python train.py --width=192 --norm="layernorm" --mlp_ratio=6 --fused_qkv=true --bias="none" --tie_embeddings=true --init="trunc_normal_002" --optimizer="cautious_adamw" --lr_schedule="cosine"
Rows from block 4, named by matrix and row number. Rows with one number belong to one attention dimension. Each number is 200 + 40 x the weight over the matrix's rms, rounded and kept within 0 to 999. All counts start at 0.
# q: attention query, key and value (stacked) (model.blocks.4.attn.qkv.weight, 576x192, the q third), inputs 0-95
# k: attention query, key and value (stacked) (model.blocks.4.attn.qkv.weight, 576x192, the k third), inputs 0-95
q.38,280,166,153,206,161,205,220,208,216,223,212,224,159,186,174,198,259,233,160,214,135,151,241,141,175,255,189,185,203,252,210,224,202,156,242,147,214,225,160,206,182,142,140,234,117,215,141,234,154,240,142,234,211,172,204,227,256,230,178,203,170,280,186,189,231,216,165,191,204,252,181,231,169,236,189,234,184,259,173,214,209,200,146,144,283,226,170,213,218,197,193,184,182,236,213,213
k.38,252,214,204,247,144,244,220,138,151,193,216,191,288,185,214,179,181,254,200,247,225,221,213,200,254,234,184,216,247,235,196,269,239,165,238,195,188,285,187,188,171,167,283,184,166,245,203,119,229,255,162,167,173,191,225,194,177,232,207,139,196,297,180,179,199,236,217,197,146,207,124,154,206,185,216,199,143,209,147,210,173,257,149,164,199,252,194,154,166,257,167,183,263,226,216,160
q.39,243,247,261,201,247,248,167,164,142,197,153,153,193,186,240,158,223,177,209,122,170,229,160,268,242,222,194,196,228,205,149,226,225,220,207,156,206,160,246,188,193,220,241,148,151,249,189,260,162,220,218,218,177,238,189,199,193,208,216,186,218,172,203,250,232,226,181,152,197,144,169,222,219,239,203,162,219,157,226,175,205,165,234,233,175,283,158,256,230,230,232,232,209,165,217,252
k.39,146,202,189,219,227,195,162,265,235,189,201,158,161,193,190,232,235,220,100,175,144,219,183,219,196,205,214,185,236,218,203,237,160,226,275,211,195,102,147,185,190,248,196,179,210,168,251,240,229,236,301,152,238,219,192,98,253,201,215,112,216,148,242,230,223,226,242,174,242,155,175,201,254,171,214,182,152,213,197,199,203,139,187,205,200,228,163,200,216,250,180,255,179,159,158,155
q.40,199,242,251,180,233,173,208,133,177,156,206,232,194,178,188,175,201,185,215,190,165,245,156,183,198,260,188,167,203,209,159,182,182,208,175,190,227,172,189,251,219,214,203,168,162,226,234,254,178,152,240,249,202,207,211,207,207,236,187,227,185,200,185,201,218,184,175,192,240,178,221,157,198,272,183,145,213,195,226,216,253,163,189,195,228,228,187,227,206,192,247,192,239,205,231,254
k.40,204,180,190,192,202,182,171,263,207,178,201,154,230,175,247,178,203,224,151,221,132,192,176,198,203,213,181,181,136,206,184,257,175,206,212,217,170,160,174,216,202,255,171,174,189,178,219,231,239,250,193,178,245,211,206,156,198,235,225,152,235,147,229,210,230,216,222,199,228,217,203,238,259,156,232,188,186,219,165,203,160,188,191,209,244,213,188,237,216,248,215,187,235,192,151,215
q.41,221,206,162,238,191,178,215,183,242,194,221,124,230,235,212,230,196,198,165,216,249,210,235,143,217,174,171,245,240,217,157,146,160,212,239,197,205,182,276,274,108,158,168,213,213,314,169,195,246,157,181,224,151,193,269,205,208,210,171,232,169,213,148,199,230,273,198,190,168,228,240,207,156,253,258,209,247,262,210,133,238,179,178,159,209,154,223,174,157,151,173,219,213,260,256,182
k.41,207,229,272,268,156,213,178,252,122,181,174,182,229,126,180,291,211,225,176,103,191,219,158,173,282,277,183,239,171,225,269,198,165,176,267,127,285,308,238,156,184,162,309,127,179,264,271,180,185,287,225,152,181,174,291,149,213,178,225,204,181,239,190,177,225,254,249,193,218,183,121,144,184,156,252,141,147,186,171,208,175,141,177,124,204,199,159,173,155,230,221,188,249,157,254,176
q.42,135,180,245,167,208,213,184,195,138,176,184,254,178,148,189,207,144,180,263,215,190,180,163,254,172,207,218,157,159,172,218,240,213,224,213,217,217,195,153,194,230,207,224,181,195,137,268,206,171,221,276,170,203,224,168,193,193,222,212,206,231,176,239,169,178,136,227,221,219,216,198,198,248,186,194,197,182,153,230,210,196,189,213,188,183,201,234,225,183,245,257,180,190,159,167,247
k.42,181,191,182,179,238,215,213,166,227,199,230,214,198,271,217,169,194,177,206,242,171,158,207,224,132,136,213,198,169,188,156,183,221,228,190,227,146,134,153,288,233,235,103,240,219,165,189,279,221,140,175,234,216,186,174,234,167,232,204,230,252,100,197,209,203,172,206,198,221,239,290,261,242,244,187,232,223,217,193,213,220,217,222,223,247,200,238,267,240,168,204,186,161,219,141,272
q.43,254,203,199,194,165,192,185,232,193,259,217,181,222,245,224,233,220,225,189,177,200,189,263,212,240,237,161,176,201,181,240,207,158,191,142,179,182,211,205,155,231,295,230,171,224,187,210,229,246,204,85,213,205,222,246,212,169,193,184,147,184,196,222,269,237,211,166,176,219,208,207,196,133,195,197,153,186,222,121,196,185,237,232,261,192,244,161,223,219,121,117,211,222,219,201,179
k.43,178,193,167,183,219,162,144,225,215,203,127,165,210,229,198,200,229,193,270,184,268,212,243,216,254,168,186,199,290,174,152,208,258,185,226,214,212,148,232,153,151,141,136,164,112,160,186,155,273,165,154,172,191,225,153,210,268,166,214,218,123,267,226,202,178,191,232,228,175,191,214,206,139,131,199,165,253,223,258,170,156,232,167,225,188,212,185,178,244,191,166,194,210,173,225,211
q.44,169,180,215,172,218,192,221,196,184,191,222,287,189,157,153,180,152,215,210,235,164,163,189,203,113,222,213,131,136,204,238,239,211,162,169,193,200,251,110,197,257,220,185,237,172,103,222,188,149,196,223,192,233,182,159,219,196,222,200,190,239,213,210,173,182,127,194,231,247,244,193,189,238,181,178,211,147,188,200,243,199,214,160,139,220,172,220,236,199,248,245,181,183,186,148,221
k.44,223,199,159,170,191,195,239,138,216,210,239,215,238,270,225,113,161,196,217,321,185,165,223,202,138,120,222,181,171,171,127,212,230,207,141,243,128,188,187,272,212,209,139,262,221,179,138,210,235,118,127,257,201,182,167,259,167,242,188,220,247,146,159,215,207,177,170,191,189,264,258,246,212,265,166,243,226,221,171,201,225,290,194,214,228,197,251,220,215,181,182,160,214,253,140,235
q.45,223,179,141,155,182,254,212,238,209,220,177,218,233,195,197,191,245,205,170,207,229,136,222,196,208,183,180,258,190,225,241,184,199,212,176,190,169,201,108,157,191,152,183,265,199,165,209,177,225,228,133,168,210,184,154,233,202,244,199,226,274,247,220,146,136,181,210,205,211,197,215,262,257,141,159,250,198,193,170,182,156,249,169,222,245,167,239,162,193,240,195,244,170,208,171,215
k.45,212,176,196,228,174,262,254,111,169,233,233,277,158,229,163,205,204,176,196,177,249,183,167,181,132,228,206,197,220,190,194,220,247,178,178,201,231,236,243,237,183,184,249,218,204,223,176,123,151,196,154,192,144,147,171,262,141,218,221,211,135,235,187,159,184,211,135,218,177,246,226,171,148,242,194,250,185,190,174,209,242,212,231,205,183,203,223,170,146,194,242,172,231,233,211,187
q.46,159,171,166,210,217,176,201,193,211,189,186,232,198,164,158,211,223,228,222,201,203,171,219,188,174,131,223,200,139,210,246,223,204,159,166,160,206,227,128,170,202,200,185,238,188,153,196,175,194,240,177,183,226,195,178,208,222,200,195,217,253,226,193,174,167,147,202,256,246,229,220,250,228,138,189,203,213,172,161,231,166,247,132,212,209,172,222,178,206,212,216,174,214,227,203,198
k.46,230,160,198,220,175,195,234,141,216,207,182,234,216,198,215,172,193,189,220,235,243,179,203,202,161,165,211,221,182,181,182,165,233,185,139,187,196,181,202,220,204,177,187,230,183,189,147,170,168,181,146,260,194,184,167,277,144,229,182,264,164,199,174,170,137,189,155,235,147,253,229,202,177,249,145,236,217,207,179,219,215,245,222,237,215,193,196,153,208,164,191,181,266,246,215,235
q.47,159,196,210,184,203,248,199,209,179,248,202,199,255,189,212,212,191,184,195,187,245,128,267,244,243,224,160,218,201,229,233,229,180,220,210,160,197,263,231,197,171,216,227,232,230,175,170,168,188,263,175,161,150,198,162,249,219,267,242,198,252,190,230,213,180,189,231,172,139,222,153,241,234,150,246,244,206,199,158,147,154,219,183,221,212,225,234,190,196,240,228,179,180,206,162,159
k.47,203,229,210,189,196,239,217,193,196,236,183,256,173,207,168,189,235,219,169,177,183,175,175,214,152,204,239,171,244,225,187,202,211,191,219,203,225,202,160,220,208,183,233,195,185,182,216,162,198,169,228,229,181,174,142,224,219,213,179,194,176,192,179,245,230,226,229,166,193,178,203,156,84,262,164,181,201,190,187,207,229,181,187,215,137,203,217,164,188,170,235,247,223,177,214,167
q.48,253,231,248,224,189,129,234,235,225,153,235,233,162,263,169,225,198,135,147,194,155,228,198,154,232,323,214,236,239,224,174,218,144,220,155,192,281,291,234,112,213,174,184,199,210,183,228,149,186,240,174,220,177,170,127,281,246,176,167,260,177,195,162,188,183,226,240,213,60,144,199,204,216,228,166,227,231,216,208,175,230,219,163,271,206,204,193,169,116,212,228,184,237,195,231,213
k.48,247,197,139,201,188,226,186,209,199,201,155,289,139,199,134,228,184,204,173,231,167,194,238,200,136,248,262,172,221,196,139,185,206,190,163,241,239,207,140,156,216,150,192,230,215,149,173,162,179,168,232,229,167,203,200,147,223,150,145,176,164,119,187,214,183,223,251,208,83,223,191,147,191,252,210,207,211,212,231,145,220,94,223,243,198,197,235,171,98,169,185,233,176,217,249,191
q.49,214,189,209,194,221,173,211,194,181,214,215,315,194,163,265,180,184,176,164,224,118,209,156,276,193,231,236,149,196,182,190,236,256,187,253,222,202,268,165,145,255,189,224,188,183,145,176,194,173,178,229,190,217,158,209,293,146,178,204,213,196,238,194,225,192,206,236,182,195,205,219,173,161,175,176,191,192,219,192,225,170,207,208,190,223,237,207,182,223,164,209,174,245,120,166,209
k.49,307,169,251,203,218,162,195,188,155,211,224,227,248,148,204,170,189,170,141,234,164,215,231,221,171,178,213,191,255,170,169,188,216,166,247,262,195,248,220,217,168,152,167,150,221,162,163,210,179,213,221,169,190,165,223,188,177,142,230,217,131,202,209,168,240,199,263,181,190,283,206,235,173,192,205,133,171,211,199,173,175,211,258,119,167,252,185,275,213,216,133,171,181,178,179,214
q.50,181,193,105,240,250,194,190,251,206,173,153,195,151,217,202,236,184,254,168,156,170,242,205,147,109,161,220,171,216,161,169,243,157,137,166,273,271,160,212,286,193,262,191,186,155,203,226,118,295,178,247,213,218,207,133,181,248,173,176,172,187,185,208,217,242,240,307,240,124,253,254,136,160,216,206,166,192,214,251,228,235,145,175,147,184,128,170,212,144,240,213,190,228,207,236,180
k.50,137,212,171,190,227,137,178,117,211,172,251,183,165,260,190,256,196,209,257,199,229,204,175,170,244,239,225,201,225,116,141,227,180,191,211,209,248,140,212,228,182,157,191,159,208,168,188,202,225,122,231,199,173,244,224,203,245,188,188,148,159,198,265,148,127,203,182,273,203,179,168,108,205,197,244,187,230,178,234,215,253,188,235,171,230,220,209,251,191,167,202,206,164,242,294,183
q.51,187,217,196,174,178,257,150,236,211,226,199,221,197,243,100,186,220,218,221,196,311,140,274,190,236,192,128,165,223,197,253,171,159,198,133,165,171,175,172,199,155,170,175,204,255,203,215,203,235,224,114,157,180,220,178,95,231,218,221,245,220,216,202,124,117,190,167,238,239,222,179,203,285,141,150,236,129,210,121,174,162,201,184,267,189,180,185,221,207,260,150,220,227,264,189,228
k.51,184,205,204,202,170,251,156,241,223,171,210,152,248,245,144,183,240,211,244,192,236,190,234,206,178,162,201,231,126,209,321,195,160,181,112,206,155,178,211,218,222,242,179,235,185,115,223,190,175,268,146,121,244,198,196,226,175,205,259,205,270,120,176,198,94,191,203,252,234,200,225,227,237,127,182,244,202,165,195,228,190,222,178,285,270,183,177,160,180,197,251,185,232,237,196,246
q.52,283,305,184,284,246,215,206,190,269,243,172,254,290,217,251,265,157,201,123,147,163,203,233,223,146,324,207,175,257,257,150,121,163,237,185,229,228,272,139,194,228,271,255,185,202,218,203,114,233,179,199,219,196,143,204,185,134,188,189,237,267,252,129,202,197,314,243,188,221,189,232,157,249,218,211,247,202,200,176,201,187,180,197,126,207,195,190,214,169,197,143,279,197,163,203,168
k.52,169,270,232,234,256,206,244,158,239,189,232,236,304,277,188,198,157,168,111,193,218,233,220,258,162,148,265,168,151,207,171,222,189,202,152,245,167,230,286,191,220,295,181,150,291,219,177,27,227,211,206,242,213,199,219,200,126,135,178,224,215,183,130,265,187,245,230,230,215,196,190,144,171,249,215,175,211,212,214,186,214,132,214,98,165,175,200,192,130,216,131,222,180,237,218,160
q.53,224,234,182,213,173,180,182,157,195,183,162,109,165,209,159,203,201,219,238,214,249,179,213,133,207,170,186,186,194,194,195,165,131,179,192,194,204,156,216,246,175,243,173,196,252,216,235,200,242,180,137,208,214,243,234,153,209,199,194,170,191,184,205,193,242,207,209,206,215,179,195,177,184,214,196,167,190,195,220,204,214,227,232,240,181,179,198,216,187,181,221,238,213,208,212,147
k.53,150,247,168,209,191,179,201,175,216,225,162,170,184,213,200,213,197,199,268,183,248,193,193,180,206,239,198,220,177,202,248,128,212,198,233,192,202,178,205,191,204,251,216,234,220,260,218,188,190,163,156,213,211,227,197,232,162,234,180,198,215,202,164,211,171,213,172,228,204,153,225,207,222,174,171,240,215,199,224,216,214,209,189,230,198,165,204,187,194,202,205,214,199,219,237,157
q.54,195,153,192,265,230,223,130,175,222,199,196,195,229,221,136,216,192,257,218,191,258,193,267,209,248,118,239,151,181,162,177,199,231,218,157,183,182,154,238,173,178,175,207,146,201,197,165,222,218,225,168,175,174,213,174,131,233,149,229,98,222,160,223,197,139,226,110,256,209,183,165,164,248,148,253,224,158,177,148,168,165,178,169,235,170,228,205,265,234,262,187,235,197,257,197,192
k.54,176,113,187,221,200,190,141,218,227,205,180,159,214,201,237,147,249,193,210,188,181,196,255,203,214,200,249,234,164,175,199,273,180,226,179,129,200,161,219,217,207,241,198,180,162,92,172,171,139,281,171,104,244,181,190,209,197,179,304,151,224,158,214,221,185,195,194,229,221,196,167,212,191,110,271,254,221,187,213,252,170,220,207,216,261,239,170,251,247,218,224,162,156,196,177,228
q.55,174,257,234,173,86,198,118,202,123,128,220,114,140,221,158,185,250,179,212,183,236,228,121,286,260,181,180,193,110,250,203,181,157,144,231,208,177,168,182,201,210,208,197,170,289,222,217,317,176,171,177,196,232,276,227,119,199,189,222,298,205,237,176,224,213,219,230,200,256,206,180,173,193,211,125,117,234,248,223,231,169,191,190,228,198,255,143,187,237,116,153,164,239,190,199,193
k.55,294,209,255,173,249,166,180,249,205,129,174,149,228,162,169,98,241,148,241,183,282,197,173,210,258,229,146,231,127,245,319,148,201,107,187,331,178,181,201,189,217,176,199,199,171,253,209,223,210,220,180,218,235,287,174,240,222,195,151,247,209,225,212,252,160,211,221,225,184,167,259,218,276,210,99,190,206,215,186,218,211,193,252,215,146,204,146,216,242,132,201,175,250,237,299,161
q.56,198,157,216,200,233,218,182,202,190,239,224,288,196,183,199,170,198,194,165,210,163,188,191,288,212,200,228,140,218,180,221,235,240,196,226,197,194,231,133,137,239,153,213,178,192,143,178,211,189,213,223,167,198,174,195,253,166,175,222,209,189,233,212,182,161,211,198,207,221,221,196,183,229,149,176,229,178,222,132,219,150,215,200,200,210,242,195,212,241,225,181,176,233,173,157,219
k.56,284,145,246,209,209,183,173,209,178,205,250,182,260,189,169,160,219,180,154,220,178,199,245,222,183,153,221,203,225,173,216,244,194,179,202,229,191,202,228,239,175,181,155,163,206,120,180,207,151,265,216,116,203,168,217,192,186,168,255,199,169,161,207,183,210,207,236,195,225,269,192,245,202,153,202,169,190,203,187,199,174,220,247,169,207,239,188,247,228,215,165,143,198,202,170,256
q.57,204,139,149,212,149,198,254,137,179,158,249,278,196,260,152,173,253,235,225,310,231,186,159,127,293,165,237,177,183,190,200,185,156,255,201,162,187,136,153,249,173,98,127,209,139,185,223,132,196,126,163,220,189,156,204,190,207,172,170,161,118,269,216,171,174,206,192,216,226,166,213,196,214,208,237,169,109,160,123,162,232,283,148,262,174,168,256,190,189,167,279,233,205,230,199,206
k.57,203,208,171,160,210,264,167,116,164,173,155,242,270,252,203,194,223,215,234,194,175,198,217,223,258,229,248,262,175,159,237,162,261,211,185,235,188,186,153,215,245,123,221,232,175,142,194,235,226,154,90,137,162,171,202,256,171,192,282,224,179,176,237,160,164,179,175,210,213,252,166,212,161,154,311,242,195,185,181,145,174,273,169,204,271,189,206,299,201,217,278,204,130,198,141,203
q.58,126,145,178,188,161,264,226,258,168,200,257,217,205,228,160,217,257,143,96,198,167,218,203,235,213,184,196,216,289,242,177,231,186,175,212,169,240,193,142,179,152,170,213,246,174,231,167,233,115,177,257,198,156,190,213,192,270,199,188,277,245,253,184,222,234,172,183,158,288,269,239,240,253,229,179,207,228,275,182,145,212,190,147,164,185,182,216,248,161,223,150,187,150,203,206,259
k.58,143,175,206,153,191,250,207,203,195,192,218,232,230,223,125,211,184,194,131,201,233,203,176,252,260,191,147,204,207,198,234,252,212,245,156,205,188,181,181,187,179,137,230,256,204,277,254,231,238,239,215,218,94,204,218,215,233,211,202,201,171,227,241,273,226,219,144,132,219,191,161,155,186,279,235,192,169,248,127,82,224,184,195,236,213,181,239,179,153,217,241,205,256,225,151,199
q.59,141,131,214,151,235,230,209,209,140,190,173,246,119,161,140,151,233,235,116,190,173,121,237,194,203,224,187,203,96,223,239,286,118,187,143,198,265,173,199,166,248,146,122,214,140,163,333,226,183,184,241,218,199,213,203,162,237,181,167,273,233,254,244,159,174,122,277,243,291,265,234,222,230,212,222,248,209,227,152,201,240,182,206,232,228,180,193,165,144,254,227,205,135,223,237,278
k.59,273,206,165,208,279,207,213,184,177,127,180,191,176,167,200,152,205,193,187,224,180,175,228,211,242,204,221,211,171,194,168,235,174,208,163,228,181,155,179,180,210,148,177,236,158,141,180,255,170,272,198,238,181,227,226,211,224,205,170,217,259,200,194,132,126,193,177,245,257,261,177,190,231,225,304,182,219,212,143,196,237,217,233,307,213,215,198,263,213,256,280,182,193,217,240,280
q.60,291,225,206,257,143,241,186,238,234,175,185,150,245,181,139,230,164,225,194,165,254,187,220,109,185,220,188,191,180,279,191,202,169,229,188,126,228,165,169,188,163,210,199,171,175,245,169,128,242,277,167,210,190,189,158,130,255,173,188,126,269,161,199,204,188,245,150,225,83,188,176,181,276,228,172,226,205,191,203,175,222,199,149,203,210,213,199,230,166,266,191,248,156,228,194,207
k.60,188,221,178,277,169,200,217,194,234,116,166,214,141,268,214,201,207,231,130,193,220,216,209,195,218,201,259,191,183,206,187,293,167,297,134,51,192,101,206,156,199,236,194,225,205,211,193,126,169,220,127,225,222,169,170,167,184,181,224,158,278,164,162,235,185,264,126,228,135,124,109,169,282,216,134,308,229,189,210,243,216,165,183,201,226,225,215,118,196,186,207,209,149,199,205,187
q.61,131,196,196,124,198,290,218,188,195,195,197,201,219,240,152,144,246,206,176,168,248,262,265,229,259,189,170,231,223,145,269,223,182,214,205,201,155,135,130,175,183,131,178,229,219,201,222,206,196,245,185,185,159,201,154,113,272,231,204,283,161,249,208,187,231,135,207,149,159,214,161,250,227,196,198,222,214,279,155,125,177,231,209,169,199,185,186,229,166,293,141,207,196,240,171,237
k.61,147,205,242,222,188,250,217,158,239,165,223,207,233,254,138,217,221,203,189,206,261,196,211,217,264,146,246,234,212,249,298,187,191,249,146,194,196,191,176,220,167,171,198,233,203,144,247,261,212,239,205,149,132,169,206,139,212,248,218,260,216,160,242,214,160,160,197,176,184,216,181,219,274,196,160,187,171,239,152,129,209,195,202,259,137,133,241,121,146,208,246,187,212,210,177,200
q.62,192,175,171,189,207,223,158,237,185,224,233,271,229,224,173,171,231,226,194,198,162,202,181,266,203,219,192,194,232,164,215,248,269,175,223,206,175,236,179,205,237,202,223,158,205,144,131,179,201,209,231,151,212,192,160,261,192,198,246,154,214,202,199,266,154,234,175,211,166,189,186,152,196,145,180,198,154,194,189,222,157,189,143,192,259,245,199,211,246,208,182,134,227,192,184,205
k.62,249,167,244,188,221,178,147,179,182,234,246,177,213,165,143,131,223,226,184,215,194,201,227,171,206,211,205,206,234,163,246,263,175,193,181,191,192,203,213,239,190,175,171,135,206,63,185,179,164,227,208,107,231,177,203,183,199,143,267,149,165,195,234,228,201,188,224,211,179,238,187,212,202,138,182,165,187,174,210,238,193,202,241,174,222,234,179,248,209,189,182,175,171,215,193,211
q.63,238,192,223,140,163,202,214,193,95,173,205,214,207,281,178,169,249,242,221,210,268,178,255,194,118,235,130,248,322,242,221,160,209,168,207,194,135,162,169,322,221,157,109,212,185,145,108,199,173,132,216,216,189,237,227,191,233,186,211,165,180,251,183,160,125,168,194,222,257,189,134,187,217,198,138,147,176,164,178,224,237,298,140,169,171,244,222,158,241,147,126,151,170,263,213,256
k.63,273,201,295,126,226,228,170,205,174,279,200,169,296,264,171,135,195,272,217,191,211,154,232,146,163,262,180,236,236,187,273,216,213,225,242,223,218,268,147,252,232,161,204,191,181,156,248,243,161,130,165,157,217,231,177,170,221,171,189,152,257,205,222,172,166,192,232,196,109,204,153,180,197,176,125,195,160,188,197,230,206,311,177,182,231,221,199,227,189,206,186,244,237,250,194,275
q.64,177,155,194,204,228,275,269,160,199,170,244,167,135,145,189,234,181,230,210,215,175,225,138,209,336,182,165,235,211,180,206,170,144,274,140,140,207,199,239,232,199,226,202,218,168,236,246,208,311,243,128,251,138,163,224,155,168,180,176,211,182,221,207,178,228,250,164,164,198,244,204,163,238,253,213,176,173,184,184,171,232,146,208,217,193,194,234,188,137,262,188,211,115,238,173,164
k.64,132,224,246,198,210,204,268,202,236,159,178,201,90,248,283,192,228,248,236,204,182,245,181,208,229,319,150,202,223,147,181,142,244,196,204,187,169,204,208,180,232,272,210,232,186,278,238,199,232,168,154,255,202,210,195,197,198,192,174,202,206,255,266,205,244,155,185,136,191,146,153,187,173,255,277,246,158,154,233,188,240,155,227,194,228,241,203,275,235,191,258,181,161,160,197,136
q.65,181,224,214,164,200,205,161,148,179,164,242,244,268,235,179,258,158,174,213,170,221,217,205,285,224,221,183,194,216,244,195,234,237,172,182,226,232,257,244,196,151,102,213,198,169,222,210,223,201,178,180,127,157,177,171,186,222,224,277,263,93,231,194,201,207,226,204,180,233,165,147,183,223,134,184,195,240,215,178,165,121,203,196,210,185,156,201,224,210,207,236,226,195,178,144,216
k.65,241,210,178,182,170,198,200,150,223,198,213,230,286,200,174,247,206,141,158,207,198,232,189,230,164,128,170,211,185,236,146,171,221,234,123,337,194,169,191,218,208,210,176,211,197,163,233,206,201,237,248,177,179,203,230,173,179,216,210,246,215,116,161,161,92,185,175,228,272,205,195,207,198,179,186,152,214,158,186,169,173,194,205,233,150,179,184,172,148,173,214,214,223,233,180,228
q.66,163,160,178,180,140,270,150,277,171,224,208,111,171,237,234,221,233,245,226,211,230,174,157,159,255,179,223,234,189,132,212,201,124,238,217,198,203,137,212,212,162,194,128,155,268,234,260,212,303,199,165,187,186,233,208,180,165,232,200,245,265,210,178,208,199,288,259,222,144,260,242,151,164,199,246,212,165,148,242,155,223,204,216,206,231,179,187,200,164,282,173,203,222,248,253,208
k.66,149,254,261,257,183,193,208,180,202,195,181,206,172,207,216,213,182,185,263,221,274,187,217,171,189,202,195,172,211,151,224,79,188,229,173,155,174,238,248,169,213,290,232,246,251,213,173,196,174,186,163,207,186,220,203,197,201,192,160,293,258,256,226,155,150,166,183,202,111,209,221,198,153,202,298,211,204,186,186,143,226,195,250,194,197,181,250,266,173,194,229,203,210,189,227,135
q.67,191,228,173,152,160,224,170,251,228,253,220,152,162,175,247,175,155,246,176,165,229,181,160,182,116,194,227,181,202,183,254,238,189,237,178,215,202,160,224,224,157,219,188,159,230,229,236,145,202,174,237,160,188,225,205,130,193,241,221,209,267,218,182,206,267,274,265,221,131,257,279,130,166,183,232,226,185,218,222,179,210,208,256,159,172,112,178,185,187,256,194,203,238,216,218,175
k.67,180,257,281,181,159,201,211,220,210,253,206,219,114,145,228,174,174,216,205,240,270,247,185,186,193,165,180,130,268,189,197,121,190,239,197,166,182,220,149,197,199,255,198,218,247,186,229,212,189,221,252,207,193,220,190,156,187,188,183,311,210,208,254,113,172,157,201,165,122,223,191,203,178,197,200,193,244,196,195,183,220,225,286,176,73,176,223,219,205,245,198,213,213,174,196,181
q.68,189,149,261,272,209,246,192,247,188,182,178,146,190,178,239,206,156,196,306,236,191,226,229,222,221,215,204,240,229,211,165,143,137,217,212,175,186,268,192,145,218,157,191,199,213,204,231,219,284,191,123,206,220,174,195,213,157,230,223,214,180,228,197,163,212,186,245,188,147,229,174,209,179,173,236,209,237,172,229,213,148,166,166,254,211,150,212,249,225,209,233,270,120,188,165,221
k.68,203,237,208,269,221,209,220,127,213,180,149,232,296,212,217,212,194,146,210,220,173,206,185,219,166,173,280,176,102,245,160,158,207,179,189,194,188,225,250,227,230,212,157,197,185,206,190,130,227,255,193,241,228,206,198,226,145,179,143,170,168,170,194,206,202,201,217,239,134,200,314,231,216,239,291,233,152,117,216,202,212,205,188,148,138,157,215,266,184,147,248,283,168,165,206,196
q.69,272,204,300,225,213,170,211,255,205,171,207,215,222,275,205,260,216,185,142,192,207,177,268,173,132,279,191,205,232,216,175,230,202,160,264,218,244,230,155,121,213,205,254,241,268,201,210,215,175,193,203,226,196,196,214,235,254,203,167,124,252,200,170,210,215,194,207,187,187,167,179,228,140,226,230,235,209,214,154,190,222,215,207,205,214,234,229,256,184,151,181,167,209,216,213,261
k.69,244,101,218,221,240,179,166,228,175,182,192,197,229,216,233,171,195,220,125,170,169,138,210,197,148,183,264,217,148,208,207,307,161,196,188,216,229,259,197,166,202,191,235,193,173,182,190,204,187,188,161,198,219,182,222,152,193,216,187,145,235,220,179,191,273,228,221,247,225,142,272,160,177,215,221,246,169,239,171,242,213,232,212,176,229,213,181,219,180,158,229,219,149,202,245,226
q.70,223,262,273,101,180,257,196,183,207,188,229,153,201,253,194,250,237,227,204,195,255,207,182,200,329,215,194,181,202,164,229,165,190,161,140,207,155,158,158,246,231,199,170,241,262,242,179,268,305,215,152,191,228,222,199,194,193,216,211,308,234,203,226,162,179,196,204,180,260,203,114,137,250,205,97,189,188,194,169,218,192,209,322,216,181,224,133,191,233,222,130,243,189,195,185,146
k.70,198,217,220,265,206,257,155,206,252,242,190,187,251,203,195,196,204,186,303,206,266,160,211,217,172,208,187,178,214,232,251,39,230,206,150,218,189,206,189,115,184,282,208,197,228,259,214,227,175,224,199,195,175,245,188,207,179,208,175,268,238,182,210,213,74,240,189,170,201,170,192,197,177,185,149,201,193,189,220,138,201,116,268,258,194,169,219,187,219,187,233,258,188,234,269,149
q.71,172,203,279,184,314,148,160,215,184,187,208,147,123,160,219,209,138,248,253,208,218,213,273,192,165,234,170,193,260,183,186,190,258,194,286,224,204,227,223,165,215,158,241,214,247,165,215,198,194,102,180,224,234,184,147,240,224,223,185,185,185,177,217,278,191,159,183,185,166,188,130,191,126,202,212,217,272,219,188,195,208,176,245,183,166,153,188,287,226,140,130,210,153,180,205,149
k.71,208,213,204,230,336,190,177,197,208,190,200,210,142,182,214,164,211,221,215,221,175,200,189,219,191,220,241,204,246,250,170,123,201,216,214,238,138,214,174,202,209,197,194,174,226,97,151,178,228,194,169,215,219,200,181,155,216,183,181,179,206,115,202,198,159,256,241,212,143,109,234,161,254,200,194,198,189,192,205,194,183,192,216,189,151,157,202,206,233,199,171,276,147,197,216,232
q.72,171,151,187,217,206,200,191,162,181,174,187,255,220,218,161,160,266,224,190,242,218,189,183,172,268,173,178,186,149,211,238,236,239,169,209,186,197,207,164,234,195,194,149,190,204,197,149,186,181,214,258,167,193,193,173,268,176,180,221,146,178,200,253,243,152,133,152,216,247,165,169,223,226,178,156,227,130,118,201,205,205,218,174,164,234,247,230,228,224,161,243,151,188,212,236,219
k.72,213,167,143,200,227,205,201,163,195,170,172,186,218,198,139,222,222,195,204,187,205,173,215,159,212,206,180,271,175,176,277,251,204,246,170,213,218,155,197,197,198,167,200,219,207,153,176,194,191,210,219,144,184,154,206,241,218,205,248,151,231,220,180,237,122,177,136,245,244,171,170,208,206,144,175,187,200,181,187,205,182,180,172,287,296,228,196,180,176,192,201,163,184,253,190,237
q.73,174,275,214,86,176,186,182,204,201,170,209,171,150,148,186,261,198,145,218,193,228,229,233,235,207,242,218,126,113,192,224,220,223,61,202,256,169,191,266,137,222,143,194,198,211,214,226,270,205,266,248,212,220,281,222,196,213,188,196,217,138,75,262,148,166,139,242,201,254,195,161,262,197,200,145,171,208,168,194,187,208,136,255,272,173,237,125,161,225,203,193,242,258,187,197,153
k.73,317,201,165,222,225,171,193,216,211,213,119,175,157,219,262,203,181,139,200,190,182,210,230,218,206,201,206,158,199,210,172,191,265,185,236,281,214,163,221,98,166,218,181,156,165,176,208,287,233,237,124,254,193,219,220,250,189,216,164,189,165,190,268,199,196,265,216,216,248,243,117,238,170,199,156,198,233,251,213,193,188,158,247,257,167,173,183,224,234,155,205,170,316,187,238,205